A small encoder-decoder audio transcriber, trained from scratch.
Training: muon at rate 0.038, 600 steps.
Data: trained on read English sentences (LibriTTS-R), 15625 training examples, 2.5 epochs.
Rows from block 2 of the text decoder of a small encoder-decoder audio transcriber, named by matrix and row number. Rows with one number belong to one neuron. Each number is 50 + 10 x the weight over its row's rms, rounded and kept within 0 to 99. All counts start at 0.
Before each neuron's rows are labels from the 100 texts, of 14976, where the neuron reaches its highest value: "tokens" is the input token at the peak. Only what is clearly more common there than usual is listed. The data: read English sentences (LibriTTS-R).
# fc1: MLP up (decoder.blocks.2.mlp.fc1.weight, 256x128), inputs 0-127
# fc2: MLP down (decoder.blocks.2.mlp.fc2.weight, 128x256, transposed), outputs 0-127

tokens: "o"
fc1.193:50 46 57 49 44 39 53 64 47 47 46 38 43 49 35 59 44 47 40 60 55 77 35 32 42 63 56 62 53 44 41 47 46 60 36 58 52 65 55 65 47 40 34 66 51 52 62 46 63 28 57 46 67 47 47 56 27 41 59 31 44 35 52 79 72 51 42 51 46 42 57 45 64 49 58 56 56 61 51 52 43 50 50 48 56 51 44 41 62 45 43 65 44 52 60 56 48 45 63 42 44 54 50 42 62 59 54 49 53 65 56 42 52 38 42 46 50 56 61 37 28 31 63 44 36 44 56 41
fc2.193:67 57 58 70 48 59 59 31 56 59 42 42 49 38 52 49 58 54 62 37 61 49 50 53 53 57 41 39 51 60 32 46 43 38 32 44 54 32 49 60 46 23 56 42 58 62 52 51 43 57 54 58 33 52 61 58 47 63 47 71 42 51 58 47 35 53 47 57 40 54 31 54 56 29 48 47 36 42 45 48 62 52 54 51 60 39 54 52 49 27 46 42 43 46 50 42 70 52 43 71 33 58 59 59 42 54 61 51 60 44 46 40 37 35 61 55 59 52 44 48 48 30 59 67 43 33 55 55

tokens: "i"; "u"; "'"
fc1.131:30 41 46 73 36 47 47 48 54 46 44 64 62 44 55 61 52 30 51 45 60 40 49 34 44 59 47 41 62 44 51 60 75 50 30 43 47 52 41 54 50 32 59 49 42 44 68 71 53 60 62 57 62 51 43 59 68 51 42 55 51 53 52 56 61 44 55 62 47 46 44 42 44 64 48 61 61 28 55 70 53 38 41 46 69 33 45 44 38 33 53 54 35 41 60 48 52 47 49 56 44 54 52 50 46 42 68 39 48 50 58 48 33 31 38 57 76 58 55 47 48 51 44 52 54 60 48 45
fc2.131:66 38 57 36 34 61 50 53 57 53 57 47 39 67 49 53 43 61 50 65 49 46 22 49 50 50 44 39 47 71 49 56 53 60 54 44 40 77 48 71 49 66 39 45 45 43 40 56 53 37 48 41 39 45 50 41 52 37 62 49 58 62 39 52 54 48 44 55 43 42 70 45 48 42 51 25 46 43 51 57 54 63 52 40 34 42 50 55 59 66 60 44 58 34 57 39 62 55 43 54 55 56 44 51 69 37 53 59 54 45 58 44 45 29 69 51 48 25 49 37 57 49 56 68 49 42 47 56

tokens: "o"
fc1.195:35 61 72 46 51 35 50 31 47 49 46 59 26 53 52 50 47 41 49 33 48 57 56 53 50 55 56 51 53 46 65 60 52 52 49 58 53 58 40 39 66 45 53 47 53 52 53 66 39 44 45 40 71 71 30 58 46 43 58 28 64 55 44 49 53 48 58 50 47 65 52 47 36 44 55 57 32 49 46 46 73 50 58 58 49 47 50 49 32 43 39 36 48 65 70 54 49 49 65 54 63 43 55 49 58 42 52 55 64 57 53 61 46 53 58 48 45 63 59 65 34 61 40 45 26 38 63 33
fc2.195:52 42 47 43 45 34 31 53 41 51 55 48 42 51 52 51 35 63 57 38 48 76 41 66 59 67 45 39 47 45 56 73 51 51 76 62 52 71 42 58 52 26 47 54 42 41 50 42 53 51 59 43 54 60 52 38 60 49 52 56 24 53 56 46 42 52 48 51 46 45 50 41 26 56 62 51 42 41 39 53 58 36 40 48 59 64 48 45 57 56 54 45 50 59 36 53 46 62 49 41 47 31 54 59 28 53 57 44 52 66 49 45 59 49 56 53 38 40 54 58 54 47 57 48 59 79 33 56

tokens: "o"
fc1.84:33 65 66 47 37 48 45 44 53 57 33 50 51 65 55 66 40 59 55 47 45 57 66 45 45 49 51 57 45 31 48 43 59 50 47 55 51 77 50 52 54 47 58 53 57 45 47 54 63 55 33 37 53 60 52 57 58 34 29 49 62 47 65 61 52 38 61 50 46 61 62 45 42 41 34 26 50 33 61 43 52 43 58 63 74 70 62 47 61 53 27 61 51 55 42 38 55 36 37 38 43 54 48 43 47 48 61 54 33 45 49 54 65 50 47 54 57 55 56 67 35 43 54 41 51 51 52 40
fc2.84:74 44 57 56 66 49 56 58 34 45 46 49 61 69 63 43 54 57 38 34 40 60 54 52 55 34 34 60 55 50 51 56 42 55 53 59 66 47 74 63 55 49 55 28 50 54 57 49 48 57 45 30 62 33 53 57 68 59 54 50 54 34 58 69 38 30 56 50 47 61 61 61 50 57 70 39 41 60 51 42 45 59 45 62 51 45 33 42 53 38 44 42 50 43 39 45 52 55 51 37 39 64 52 39 31 38 44 40 46 40 59 42 54 48 38 64 55 57 54 49 40 50 59 33 51 41 49 40

tokens: "'"
fc1.78:44 41 40 46 24 48 58 59 54 41 62 75 57 48 45 49 38 51 54 63 46 46 54 36 38 49 62 36 69 44 71 53 56 60 43 53 24 43 57 63 41 44 50 47 44 27 54 58 61 43 21 59 43 43 53 52 50 52 36 73 46 71 47 42 48 64 41 56 32 60 43 50 50 53 46 47 55 44 53 59 38 65 55 64 52 47 51 47 47 47 55 53 69 55 38 48 50 59 46 56 49 61 49 42 59 47 64 53 40 54 48 56 44 30 38 46 34 52 65 46 53 47 57 51 58 45 67 45
fc2.78:46 45 51 54 45 45 59 62 44 55 49 48 54 53 43 48 59 63 45 60 29 43 52 58 44 37 50 29 48 46 43 62 67 66 52 35 52 60 49 52 55 32 53 61 46 31 64 48 41 58 62 56 56 57 53 54 78 49 35 41 45 71 64 57 55 49 62 44 64 51 42 42 46 53 56 23 47 35 45 52 53 65 37 57 52 62 34 41 48 58 59 61 41 42 47 31 35 43 42 46 40 46 51 50 36 55 31 64 49 39 43 34 46 58 57 47 39 55 41 59 63 44 68 47 50 54 62 63

tokens: "t"; "k"
fc1.179:52 29 26 43 43 35 65 50 35 69 58 40 63 52 43 59 51 57 38 38 49 48 35 29 43 36 48 62 47 41 52 47 49 41 55 49 48 56 41 37 60 52 45 52 48 52 32 52 58 32 60 43 54 34 34 46 45 49 60 56 28 55 50 48 52 38 51 60 63 54 50 40 40 50 38 63 55 62 58 57 42 56 53 53 54 42 54 76 31 45 48 61 60 50 52 60 46 46 63 45 44 67 42 47 68 64 62 51 46 72 51 51 44 40 61 62 67 49 64 53 43 43 64 53 45 62 49 55
fc2.179:52 48 55 30 50 65 47 79 41 45 51 46 47 26 41 64 37 40 60 63 43 52 52 55 57 61 43 53 51 37 45 60 44 38 51 47 48 58 59 44 45 49 58 43 41 55 39 30 53 54 65 46 60 50 66 48 58 58 36 54 43 47 59 38 47 40 54 56 45 64 59 48 33 43 50 49 47 62 49 41 67 26 47 47 40 36 31 63 38 73 45 57 45 40 62 55 68 51 46 52 53 54 63 50 39 43 55 47 42 43 51 53 61 37 40 62 67 56 42 50 55 53 42 56 56 80 37 58

tokens: "s"; "x"
fc1.32:50 52 43 63 39 66 53 46 63 55 38 57 67 47 50 56 46 44 47 37 65 54 50 46 25 52 69 58 65 50 42 49 45 39 41 69 45 45 61 40 39 42 63 56 43 58 58 46 57 37 44 50 53 42 53 62 51 54 54 47 40 59 59 52 52 45 51 46 53 62 74 50 45 57 40 61 45 36 60 34 45 38 37 54 51 64 72 31 58 62 56 44 35 58 53 60 48 47 66 47 30 54 53 51 49 62 56 55 74 34 39 38 44 59 39 69 49 35 65 44 39 45 51 41 53 43 37 40
fc2.32:77 57 43 47 35 41 44 62 43 49 49 48 52 54 66 65 53 42 57 51 39 50 43 36 54 42 37 41 58 44 39 58 58 49 78 41 26 57 51 43 58 40 58 46 56 53 47 53 72 51 58 38 42 53 42 46 56 58 52 51 58 48 40 58 49 47 41 47 56 20 38 60 46 46 49 59 67 52 50 39 39 44 66 53 63 46 61 53 51 52 44 39 51 44 49 42 57 70 50 60 67 46 30 64 53 45 43 41 55 55 42 39 43 30 49 66 61 42 61 70 61 64 56 47 55 44 32 48

tokens: "i"
fc1.168:55 46 54 60 66 53 55 38 47 57 51 58 51 50 59 48 47 57 47 43 35 64 53 44 44 58 60 42 46 50 54 40 65 39 31 68 58 51 53 60 70 41 39 47 31 58 26 48 55 40 24 53 43 58 64 46 46 41 65 60 40 48 42 70 53 50 58 54 42 51 35 66 45 35 56 51 38 43 35 48 38 34 55 39 70 54 71 61 41 42 44 64 71 36 49 35 64 50 53 60 59 58 57 56 52 49 64 53 57 44 53 48 42 57 55 52 53 51 34 47 37 55 52 36 56 47 44 38
fc2.168:42 42 57 52 46 58 52 36 40 49 61 53 45 65 56 62 42 48 58 39 48 65 59 49 57 52 36 56 48 50 41 48 65 56 47 58 68 47 65 41 38 45 32 35 45 69 36 46 54 63 48 45 55 51 38 61 54 59 69 66 34 56 45 65 54 42 42 48 26 42 50 51 33 60 55 48 60 43 63 62 64 53 40 50 51 49 41 43 37 50 56 56 49 53 61 55 42 57 43 22 60 31 61 42 49 28 48 39 33 58 47 51 62 42 42 63 68 42 38 49 56 62 46 48 67 36 55 44

tokens: "i"; "u"; "w"
fc1.159:60 38 57 65 46 46 39 58 54 45 25 49 65 50 47 48 64 49 56 45 73 49 58 57 42 56 49 45 67 59 67 48 61 36 45 71 56 51 25 52 36 74 48 57 52 46 44 56 47 59 50 56 54 55 27 49 44 50 56 59 61 54 53 60 34 39 56 58 44 41 42 27 40 45 38 39 53 50 59 66 58 49 52 50 49 39 50 59 40 39 52 43 54 36 59 48 58 34 55 53 34 37 57 25 53 58 59 54 66 46 61 48 52 45 43 72 48 51 46 51 52 39 59 44 57 46 36 40
fc2.159:35 49 63 52 47 61 56 40 51 40 50 56 37 59 40 44 58 36 41 55 68 65 55 53 40 35 55 30 50 59 54 67 55 69 47 56 55 50 40 41 69 54 52 27 65 47 44 39 51 69 42 46 50 49 57 25 49 57 67 60 56 49 59 38 73 44 56 39 56 44 53 57 31 50 49 35 49 59 41 53 44 50 49 36 54 47 55 53 74 38 51 47 55 46 40 41 57 56 40 55 43 45 53 54 40 50 52 57 31 46 72 44 52 59 34 61 57 45 36 49 55 69 53 55 32 53 45 55

tokens: "t"; "n"; "y"
fc1.185:63 34 61 34 48 54 54 47 44 54 62 57 61 49 40 66 45 45 51 55 58 62 57 61 58 60 51 44 41 53 44 43 55 69 41 52 40 46 56 63 41 49 36 60 40 34 43 49 52 61 39 50 49 47 50 48 33 58 40 57 44 69 48 44 56 41 43 60 52 52 60 42 42 67 58 42 59 64 42 66 50 73 52 66 55 50 46 47 26 36 53 43 42 43 31 45 50 62 74 38 45 64 48 46 44 67 47 52 48 54 63 42 52 32 50 19 50 54 57 45 42 54 53 33 47 67 54 36
fc2.185:48 66 51 60 48 43 50 55 65 64 53 65 62 44 41 64 66 49 32 45 39 51 51 55 58 51 48 39 55 55 36 50 57 55 60 37 46 49 32 38 55 38 42 60 40 55 61 48 49 38 37 51 41 64 37 54 55 52 66 47 75 46 48 39 57 25 63 54 47 47 36 49 50 57 64 32 49 51 56 29 49 45 46 55 44 52 52 64 62 68 58 52 39 61 49 64 37 35 40 44 52 45 41 44 59 37 31 53 65 38 40 40 39 61 67 45 63 52 46 66 64 36 58 46 53 61 45 55

tokens: "i"
fc1.141:42 35 59 44 53 60 60 41 55 35 27 62 60 58 59 36 59 60 58 47 54 52 45 60 55 52 45 46 53 70 57 56 55 36 18 44 41 54 32 58 25 65 63 52 37 51 44 55 33 53 72 27 40 42 51 52 58 60 56 59 61 57 42 52 58 45 64 57 44 40 57 42 52 44 60 50 36 45 57 50 47 42 64 50 52 39 47 47 40 40 41 62 63 56 52 39 54 44 46 52 55 38 50 41 72 55 46 46 63 49 55 48 50 46 38 76 42 51 46 43 67 51 47 56 46 49 35 59
fc2.141:55 68 42 51 54 47 65 60 42 54 65 54 58 43 72 30 59 52 63 68 40 63 44 52 45 48 52 36 52 61 50 46 48 64 40 55 53 37 53 56 50 66 41 28 60 42 38 64 55 47 56 47 38 78 54 52 53 53 59 50 44 41 40 39 45 66 42 52 37 29 45 52 47 50 39 41 47 51 45 40 44 43 64 46 47 55 39 46 54 56 48 41 42 48 44 46 43 34 31 34 66 61 49 52 42 70 44 48 62 49 58 56 70 33 63 47 61 68 43 50 49 34 45 58 49 53 35 53

tokens: "t"; "f"; "g"
fc1.222:32 49 64 49 35 37 68 29 67 61 66 49 49 58 59 48 58 55 38 40 38 64 59 35 51 43 58 44 57 47 33 42 63 64 52 49 50 34 45 50 46 48 61 47 56 55 49 67 46 48 43 47 43 49 53 51 48 45 51 48 53 43 35 38 52 51 47 44 53 53 42 46 49 38 60 56 52 52 42 48 59 44 44 51 63 32 45 52 63 39 38 71 53 37 59 60 64 74 52 40 44 45 49 41 49 51 55 58 35 51 61 59 60 69 65 56 49 37 56 25 65 28 60 61 41 52 70 37
fc2.222:59 38 42 37 63 42 54 51 48 63 45 66 29 39 27 55 39 58 55 57 51 55 39 60 53 14 45 48 58 41 51 47 49 47 44 53 45 70 47 56 54 73 42 60 38 52 52 31 48 59 55 57 44 64 44 36 48 60 55 55 47 31 63 48 59 35 64 49 57 60 35 42 50 52 55 45 48 40 38 61 55 56 48 56 39 54 64 64 47 59 57 41 61 46 41 47 50 38 42 63 61 34 54 54 49 56 70 58 52 50 48 28 54 61 33 43 47 42 43 58 53 66 52 38 44 62 52 50

tokens: "i"; "u"
fc1.228:45 52 47 52 69 58 65 40 51 70 40 41 54 54 49 45 35 40 44 56 67 53 56 40 34 44 56 45 64 47 41 64 59 56 53 48 64 46 39 61 46 55 43 61 63 40 68 58 52 31 60 35 59 52 38 45 50 54 66 58 40 58 55 63 53 50 52 59 43 57 35 67 56 51 46 33 50 22 52 68 42 39 46 44 57 35 45 60 36 45 44 44 48 44 35 55 69 43 35 63 36 63 48 61 63 49 44 57 44 47 54 57 42 56 63 36 47 56 47 59 49 58 30 39 39 37 52 65
fc2.228:59 55 48 54 72 55 61 34 51 53 47 39 54 49 50 68 47 36 57 37 55 37 50 53 39 26 57 38 45 62 49 59 60 35 68 66 46 50 53 37 42 48 53 56 52 38 48 46 60 47 53 56 42 60 51 50 54 47 74 38 35 46 47 53 56 61 32 63 41 58 50 69 77 38 46 48 58 47 34 51 43 48 50 40 55 55 70 55 61 51 51 63 49 43 66 69 51 55 50 46 41 48 20 49 55 52 42 47 54 51 51 60 54 36 48 30 49 55 39 62 33 43 49 61 29 46 50 52

tokens: "o"
fc1.28:44 57 42 57 52 46 63 63 59 56 45 48 47 59 54 56 56 33 52 42 38 42 63 47 61 65 54 48 53 50 59 28 57 54 49 40 43 50 51 41 42 39 44 49 66 47 31 54 54 55 44 39 61 54 68 67 43 47 45 56 58 50 45 60 43 29 52 62 33 43 50 53 46 39 71 41 75 40 58 36 37 55 48 70 63 54 43 39 42 49 40 40 60 72 52 48 58 33 35 56 48 50 35 40 30 54 44 60 50 62 54 37 49 41 43 52 49 68 54 67 45 34 45 36 61 56 56 40
fc2.28:51 55 52 49 69 64 41 58 42 28 34 50 61 69 36 47 60 55 57 51 42 64 31 43 62 29 48 50 65 54 58 51 43 42 59 56 44 66 69 33 45 62 44 53 53 42 44 42 45 48 46 55 56 48 58 47 47 41 44 42 59 45 63 53 58 28 42 46 48 54 64 53 47 53 49 47 69 58 43 62 47 54 38 49 63 53 38 53 51 47 63 58 58 44 66 31 53 55 51 54 61 62 59 38 28 44 69 41 63 28 50 50 41 46 50 54 42 48 21 32 49 39 46 52 44 54 45 50

tokens: "n"; "m"
fc1.252:35 44 50 41 46 67 49 46 33 52 48 63 44 68 34 59 49 38 55 64 47 57 58 50 74 43 54 42 35 31 41 54 25 33 52 48 40 69 41 49 45 46 36 73 35 52 45 54 64 38 67 51 42 57 49 49 60 56 42 50 48 45 41 47 38 50 55 36 49 60 30 61 50 36 60 74 47 49 51 44 55 59 53 49 53 50 35 63 40 56 44 53 49 57 52 54 57 77 59 47 47 50 49 57 37 51 57 41 51 65 59 48 33 58 61 44 45 57 58 48 51 44 57 56 52 66 37 56
fc2.252:50 53 65 52 28 51 36 32 24 37 46 59 46 64 53 49 66 50 55 37 44 48 57 30 66 47 67 54 35 47 51 30 48 39 66 41 50 52 59 28 59 54 39 50 46 52 45 53 43 53 59 43 56 46 87 48 56 58 39 64 43 49 43 48 49 47 52 39 50 49 45 50 58 38 53 40 55 67 57 32 63 64 45 46 50 61 59 41 30 52 43 53 50 45 33 58 52 59 51 53 53 63 62 57 42 47 51 53 47 49 64 35 51 42 47 49 51 55 48 62 37 56 74 59 55 57 52 54

tokens: "n"
fc1.18:44 49 54 65 42 46 60 41 43 48 53 57 44 51 79 60 67 47 62 43 57 51 56 51 49 66 50 52 42 47 45 52 49 22 60 52 55 43 32 46 36 70 46 47 43 47 58 48 43 38 49 41 68 34 62 45 45 42 37 55 25 30 38 51 49 50 37 48 55 52 52 55 38 68 44 66 44 28 43 49 65 69 41 56 66 55 58 35 63 60 50 71 59 44 42 49 46 53 56 47 38 57 61 55 51 61 63 40 55 46 52 48 39 41 40 56 62 44 66 50 59 47 41 41 52 58 51 41
fc2.18:57 43 49 48 56 54 33 64 63 37 51 47 53 35 59 48 57 58 39 48 37 59 53 68 56 44 49 30 59 53 61 43 53 51 48 49 56 56 48 54 50 53 67 53 58 57 51 55 41 47 44 33 48 64 41 47 56 53 49 63 41 53 49 48 42 68 64 64 37 31 50 37 52 48 44 52 33 52 44 56 56 37 46 20 65 34 46 46 65 41 66 52 38 55 47 54 46 48 34 50 74 53 53 38 51 38 68 60 64 63 59 39 21 52 54 55 58 53 71 48 56 60 49 36 52 46 40 48

tokens: "o"
fc1.11:43 43 40 68 43 50 54 38 26 44 48 25 73 58 52 41 55 48 56 57 51 45 58 41 57 52 45 51 43 60 46 36 41 47 70 84 61 55 60 46 43 68 48 58 53 45 42 42 54 44 41 48 51 56 70 52 33 42 66 51 55 46 50 52 52 32 54 77 43 49 32 41 39 57 45 62 64 47 49 53 46 37 35 53 47 55 48 51 65 38 44 53 46 63 51 62 52 39 46 52 54 62 45 52 47 46 46 40 55 54 34 48 32 64 54 50 46 66 55 49 54 62 43 30 61 49 47 56
fc2.11:52 50 40 57 45 48 51 64 35 49 59 46 59 68 47 34 53 32 43 57 59 49 56 40 38 39 68 52 49 67 41 39 54 60 56 55 39 40 65 64 55 41 58 54 70 58 65 44 52 46 52 55 41 45 47 34 50 38 40 55 38 53 58 43 43 63 52 61 54 61 54 23 54 63 56 43 59 29 52 45 52 45 34 57 60 54 45 40 76 67 51 48 60 51 35 52 49 46 48 41 57 36 58 31 43 37 46 52 45 46 52 47 36 45 47 65 34 45 34 55 44 52 51 68 67 50 64 40

tokens: "'"
fc1.216:60 51 54 43 58 60 53 40 58 58 44 35 42 37 39 56 53 61 64 30 45 57 71 49 50 54 46 38 53 52 49 64 63 54 45 56 46 34 45 58 46 44 62 70 34 48 45 54 42 58 46 55 51 55 51 46 27 37 50 53 43 65 32 59 30 81 53 37 50 50 67 50 35 59 47 61 44 38 38 70 39 50 59 65 52 50 43 40 45 58 36 58 69 55 62 56 42 62 42 51 49 44 38 50 66 54 65 38 37 46 55 63 49 40 42 40 44 42 47 40 60 50 39 40 43 46 57 60
fc2.216:46 62 40 63 53 45 43 46 36 60 54 35 67 33 25 40 49 59 37 46 57 40 33 36 43 37 50 57 44 39 61 53 57 46 40 50 52 47 59 34 64 55 56 67 36 42 64 52 45 52 57 48 46 51 56 49 59 52 35 52 42 46 50 40 66 54 53 54 51 47 68 52 37 39 56 67 54 54 41 45 60 42 40 67 52 47 45 52 47 56 52 56 51 26 61 46 52 36 51 47 54 71 51 59 58 64 58 38 28 68 62 43 40 51 27 49 54 55 63 47 63 63 61 39 54 48 36 63

tokens: "i"; "o"
fc1.4:64 54 35 49 46 67 54 32 59 43 60 66 46 50 58 41 54 60 50 61 54 43 55 56 50 52 46 46 41 60 37 44 41 54 37 57 58 65 49 48 37 41 36 54 44 65 59 51 45 47 42 45 42 64 59 19 51 44 40 54 52 51 55 53 66 48 34 55 58 82 57 48 59 66 47 60 57 49 42 46 48 38 54 57 45 43 47 50 43 34 40 64 62 43 47 38 23 40 59 49 65 50 55 52 35 56 57 50 43 65 63 48 45 60 48 58 69 58 58 55 49 45 41 21 55 51 46 37
fc2.4:41 50 35 45 47 70 37 43 59 53 55 46 24 52 48 58 40 37 48 46 42 53 62 30 43 59 58 47 52 36 65 44 62 28 56 56 46 46 71 36 52 44 55 29 49 50 53 42 59 54 54 46 29 51 70 50 50 60 50 40 58 67 50 59 45 42 63 67 53 42 48 49 46 52 50 68 52 49 56 41 56 53 58 53 65 42 45 52 72 34 46 45 58 40 44 38 33 40 65 65 58 46 55 51 52 63 57 57 51 50 45 38 67 52 56 70 56 34 47 54 53 52 29 42 42 41 61 53

tokens: "'"
fc1.188:40 64 56 57 26 52 42 70 49 38 59 50 49 40 42 55 26 60 60 51 50 61 44 35 37 38 56 37 55 53 46 51 38 43 49 53 55 46 47 55 44 41 44 45 36 56 37 57 55 49 39 61 31 49 40 47 49 73 47 64 53 63 37 47 52 45 44 59 51 39 37 38 59 86 50 57 49 57 57 72 45 37 51 41 52 45 55 51 32 53 37 38 61 65 48 60 48 40 47 38 56 56 44 35 61 61 44 58 48 53 49 52 67 44 62 53 46 59 62 44 56 43 50 38 45 51 74 56
fc2.188:51 48 57 65 44 49 49 58 51 46 46 57 46 57 53 20 50 35 41 48 47 47 41 66 54 70 47 50 62 65 49 59 59 36 47 35 39 48 43 57 41 66 55 50 58 56 51 64 51 53 74 48 46 65 54 52 57 38 44 49 47 68 47 60 65 55 44 44 33 45 59 50 42 55 53 36 46 45 65 53 46 50 33 43 52 63 43 61 60 55 55 50 31 59 39 49 41 37 27 27 59 43 42 55 42 68 45 34 49 51 51 49 47 57 51 51 49 33 30 70 37 41 61 55 65 45 62 46

tokens: "i"
fc1.3:43 38 47 36 54 50 64 40 57 41 56 51 62 44 51 41 43 51 46 65 38 70 51 40 74 53 48 60 52 51 52 40 40 63 40 31 39 46 64 69 51 62 56 45 56 58 47 35 49 49 38 52 57 38 32 55 42 39 55 46 61 46 53 69 59 43 59 56 38 54 43 34 53 60 54 57 42 45 33 52 31 56 58 61 60 60 60 52 56 56 57 47 61 38 38 51 55 59 47 46 43 68 62 54 42 28 63 68 36 47 38 27 50 52 66 47 44 58 58 47 44 32 50 47 49 47 35 38
fc2.3:55 49 63 62 51 46 41 59 45 44 56 42 45 25 53 50 35 46 44 48 58 50 53 56 46 55 55 74 53 44 52 53 70 52 54 35 56 38 27 37 56 46 31 56 55 46 53 49 62 48 68 46 45 51 56 36 51 64 33 54 58 55 47 45 23 44 72 61 62 51 63 65 45 57 52 43 61 49 49 61 66 47 53 61 64 37 53 67 37 48 35 47 32 45 39 30 64 42 67 57 64 53 49 42 42 50 40 48 53 51 53 56 38 34 57 54 55 52 39 48 37 48 64 42 52 37 56 50

tokens: "s"
fc1.163:41 47 48 45 52 54 52 41 37 54 61 58 54 59 66 56 56 47 63 48 59 45 46 52 61 48 46 34 59 34 51 25 56 53 65 46 75 49 47 43 58 54 78 44 56 61 56 50 32 58 48 63 48 50 52 64 43 62 46 54 55 57 37 66 46 46 53 38 57 53 33 48 37 58 41 39 55 25 70 51 60 43 63 58 55 55 56 42 47 44 48 53 77 53 32 46 64 65 48 39 51 40 41 55 55 28 41 52 58 42 31 34 48 39 39 51 39 59 57 40 52 46 43 51 49 42 58 49
fc2.163:27 40 54 41 53 39 50 48 43 52 49 53 51 59 48 41 59 37 83 69 49 52 46 43 57 52 60 51 42 33 53 35 74 54 63 55 54 65 42 41 53 43 62 66 52 34 68 59 48 51 45 63 61 47 49 55 52 51 53 52 44 78 50 56 53 37 34 61 39 32 54 45 32 57 60 50 47 54 51 42 51 39 60 46 53 57 50 66 48 52 58 36 54 54 46 57 52 50 64 52 38 29 59 47 55 51 52 41 48 45 34 48 41 63 41 56 42 37 45 47 58 42 65 46 39 26 54 58

tokens: "s"; "t"
fc1.87:42 47 53 25 39 65 62 56 55 41 32 50 40 49 26 29 61 48 48 52 43 60 44 52 61 63 32 54 63 45 60 47 52 54 50 59 59 37 43 54 35 37 50 72 62 57 39 64 59 58 38 34 31 39 41 49 59 40 44 56 33 56 46 70 45 51 60 47 69 43 45 35 72 46 51 50 57 48 55 43 50 44 51 58 45 70 68 51 52 36 37 51 70 61 39 63 46 56 53 56 46 39 41 51 54 36 55 51 56 45 44 48 54 54 46 55 43 59 60 44 48 41 53 57 67 41 52 48
fc2.87:25 61 51 65 58 61 46 39 46 52 47 55 63 65 57 62 39 47 41 49 48 54 54 38 38 47 61 48 63 62 44 45 51 44 44 54 44 53 32 45 47 38 65 40 52 38 52 56 33 39 71 57 84 39 63 64 43 62 46 40 56 33 46 52 33 44 33 56 71 46 75 50 52 44 49 38 54 58 57 42 52 36 46 52 58 58 55 68 48 40 55 51 54 34 40 67 55 54 44 50 59 54 50 55 55 45 46 55 48 39 55 47 50 38 47 42 48 42 50 52 52 65 70 32 42 49 62 43

tokens: "n"; "m"
fc1.35:54 49 53 44 49 37 36 29 59 55 28 46 38 34 56 46 55 64 54 52 55 55 36 47 56 60 40 63 49 57 55 58 42 42 54 50 55 62 55 47 47 48 67 49 49 60 46 59 28 46 48 57 49 58 42 50 45 59 29 41 50 60 66 63 51 60 49 58 60 47 44 33 43 54 45 70 33 46 47 62 30 33 56 60 61 40 28 59 44 50 21 51 59 52 61 40 40 47 79 53 62 38 37 54 50 57 59 51 44 45 54 53 52 45 50 59 46 65 54 67 58 44 58 53 43 59 47 35
fc2.35:28 50 67 46 46 52 35 45 48 56 54 38 59 40 55 55 63 49 56 53 52 68 49 60 45 53 56 48 45 53 53 62 46 63 39 59 38 47 52 45 55 29 51 41 45 40 51 41 52 72 45 51 39 60 48 47 62 39 33 34 62 61 62 24 71 62 52 44 40 37 51 47 68 51 48 38 59 52 32 68 43 54 73 48 56 56 38 49 37 52 49 68 50 54 34 49 39 54 53 63 49 69 51 53 46 56 55 51 35 66 57 46 52 41 53 40 43 55 42 72 57 49 44 38 40 49 40 36

tokens: "n"
fc1.65:60 54 36 31 55 48 54 48 32 47 49 49 60 62 62 56 46 55 42 46 48 54 49 54 56 48 60 57 25 50 60 51 51 49 76 64 70 63 56 61 42 58 55 44 47 55 49 51 54 44 56 37 61 29 65 45 62 70 31 38 60 64 54 48 27 56 49 31 46 67 55 44 41 60 42 66 48 46 56 46 48 42 60 64 46 55 40 61 60 40 43 49 54 53 53 47 55 48 33 49 46 51 55 48 43 37 52 54 46 42 41 58 43 55 30 57 61 65 32 40 42 31 39 64 51 54 51 33
fc2.65:46 49 63 48 24 56 47 58 48 49 59 55 52 54 44 60 49 84 41 57 62 63 48 53 43 56 29 63 61 52 35 47 50 64 55 51 47 49 39 70 49 54 50 56 51 42 69 52 43 55 57 52 44 41 46 64 44 54 36 48 47 48 58 34 53 52 44 59 59 42 72 48 45 66 54 41 36 41 44 60 61 73 37 47 45 59 46 54 47 31 47 37 38 56 56 47 58 51 44 33 56 44 40 48 47 53 30 61 74 37 37 41 45 43 36 52 48 36 54 57 58 62 47 66 55 38 43 60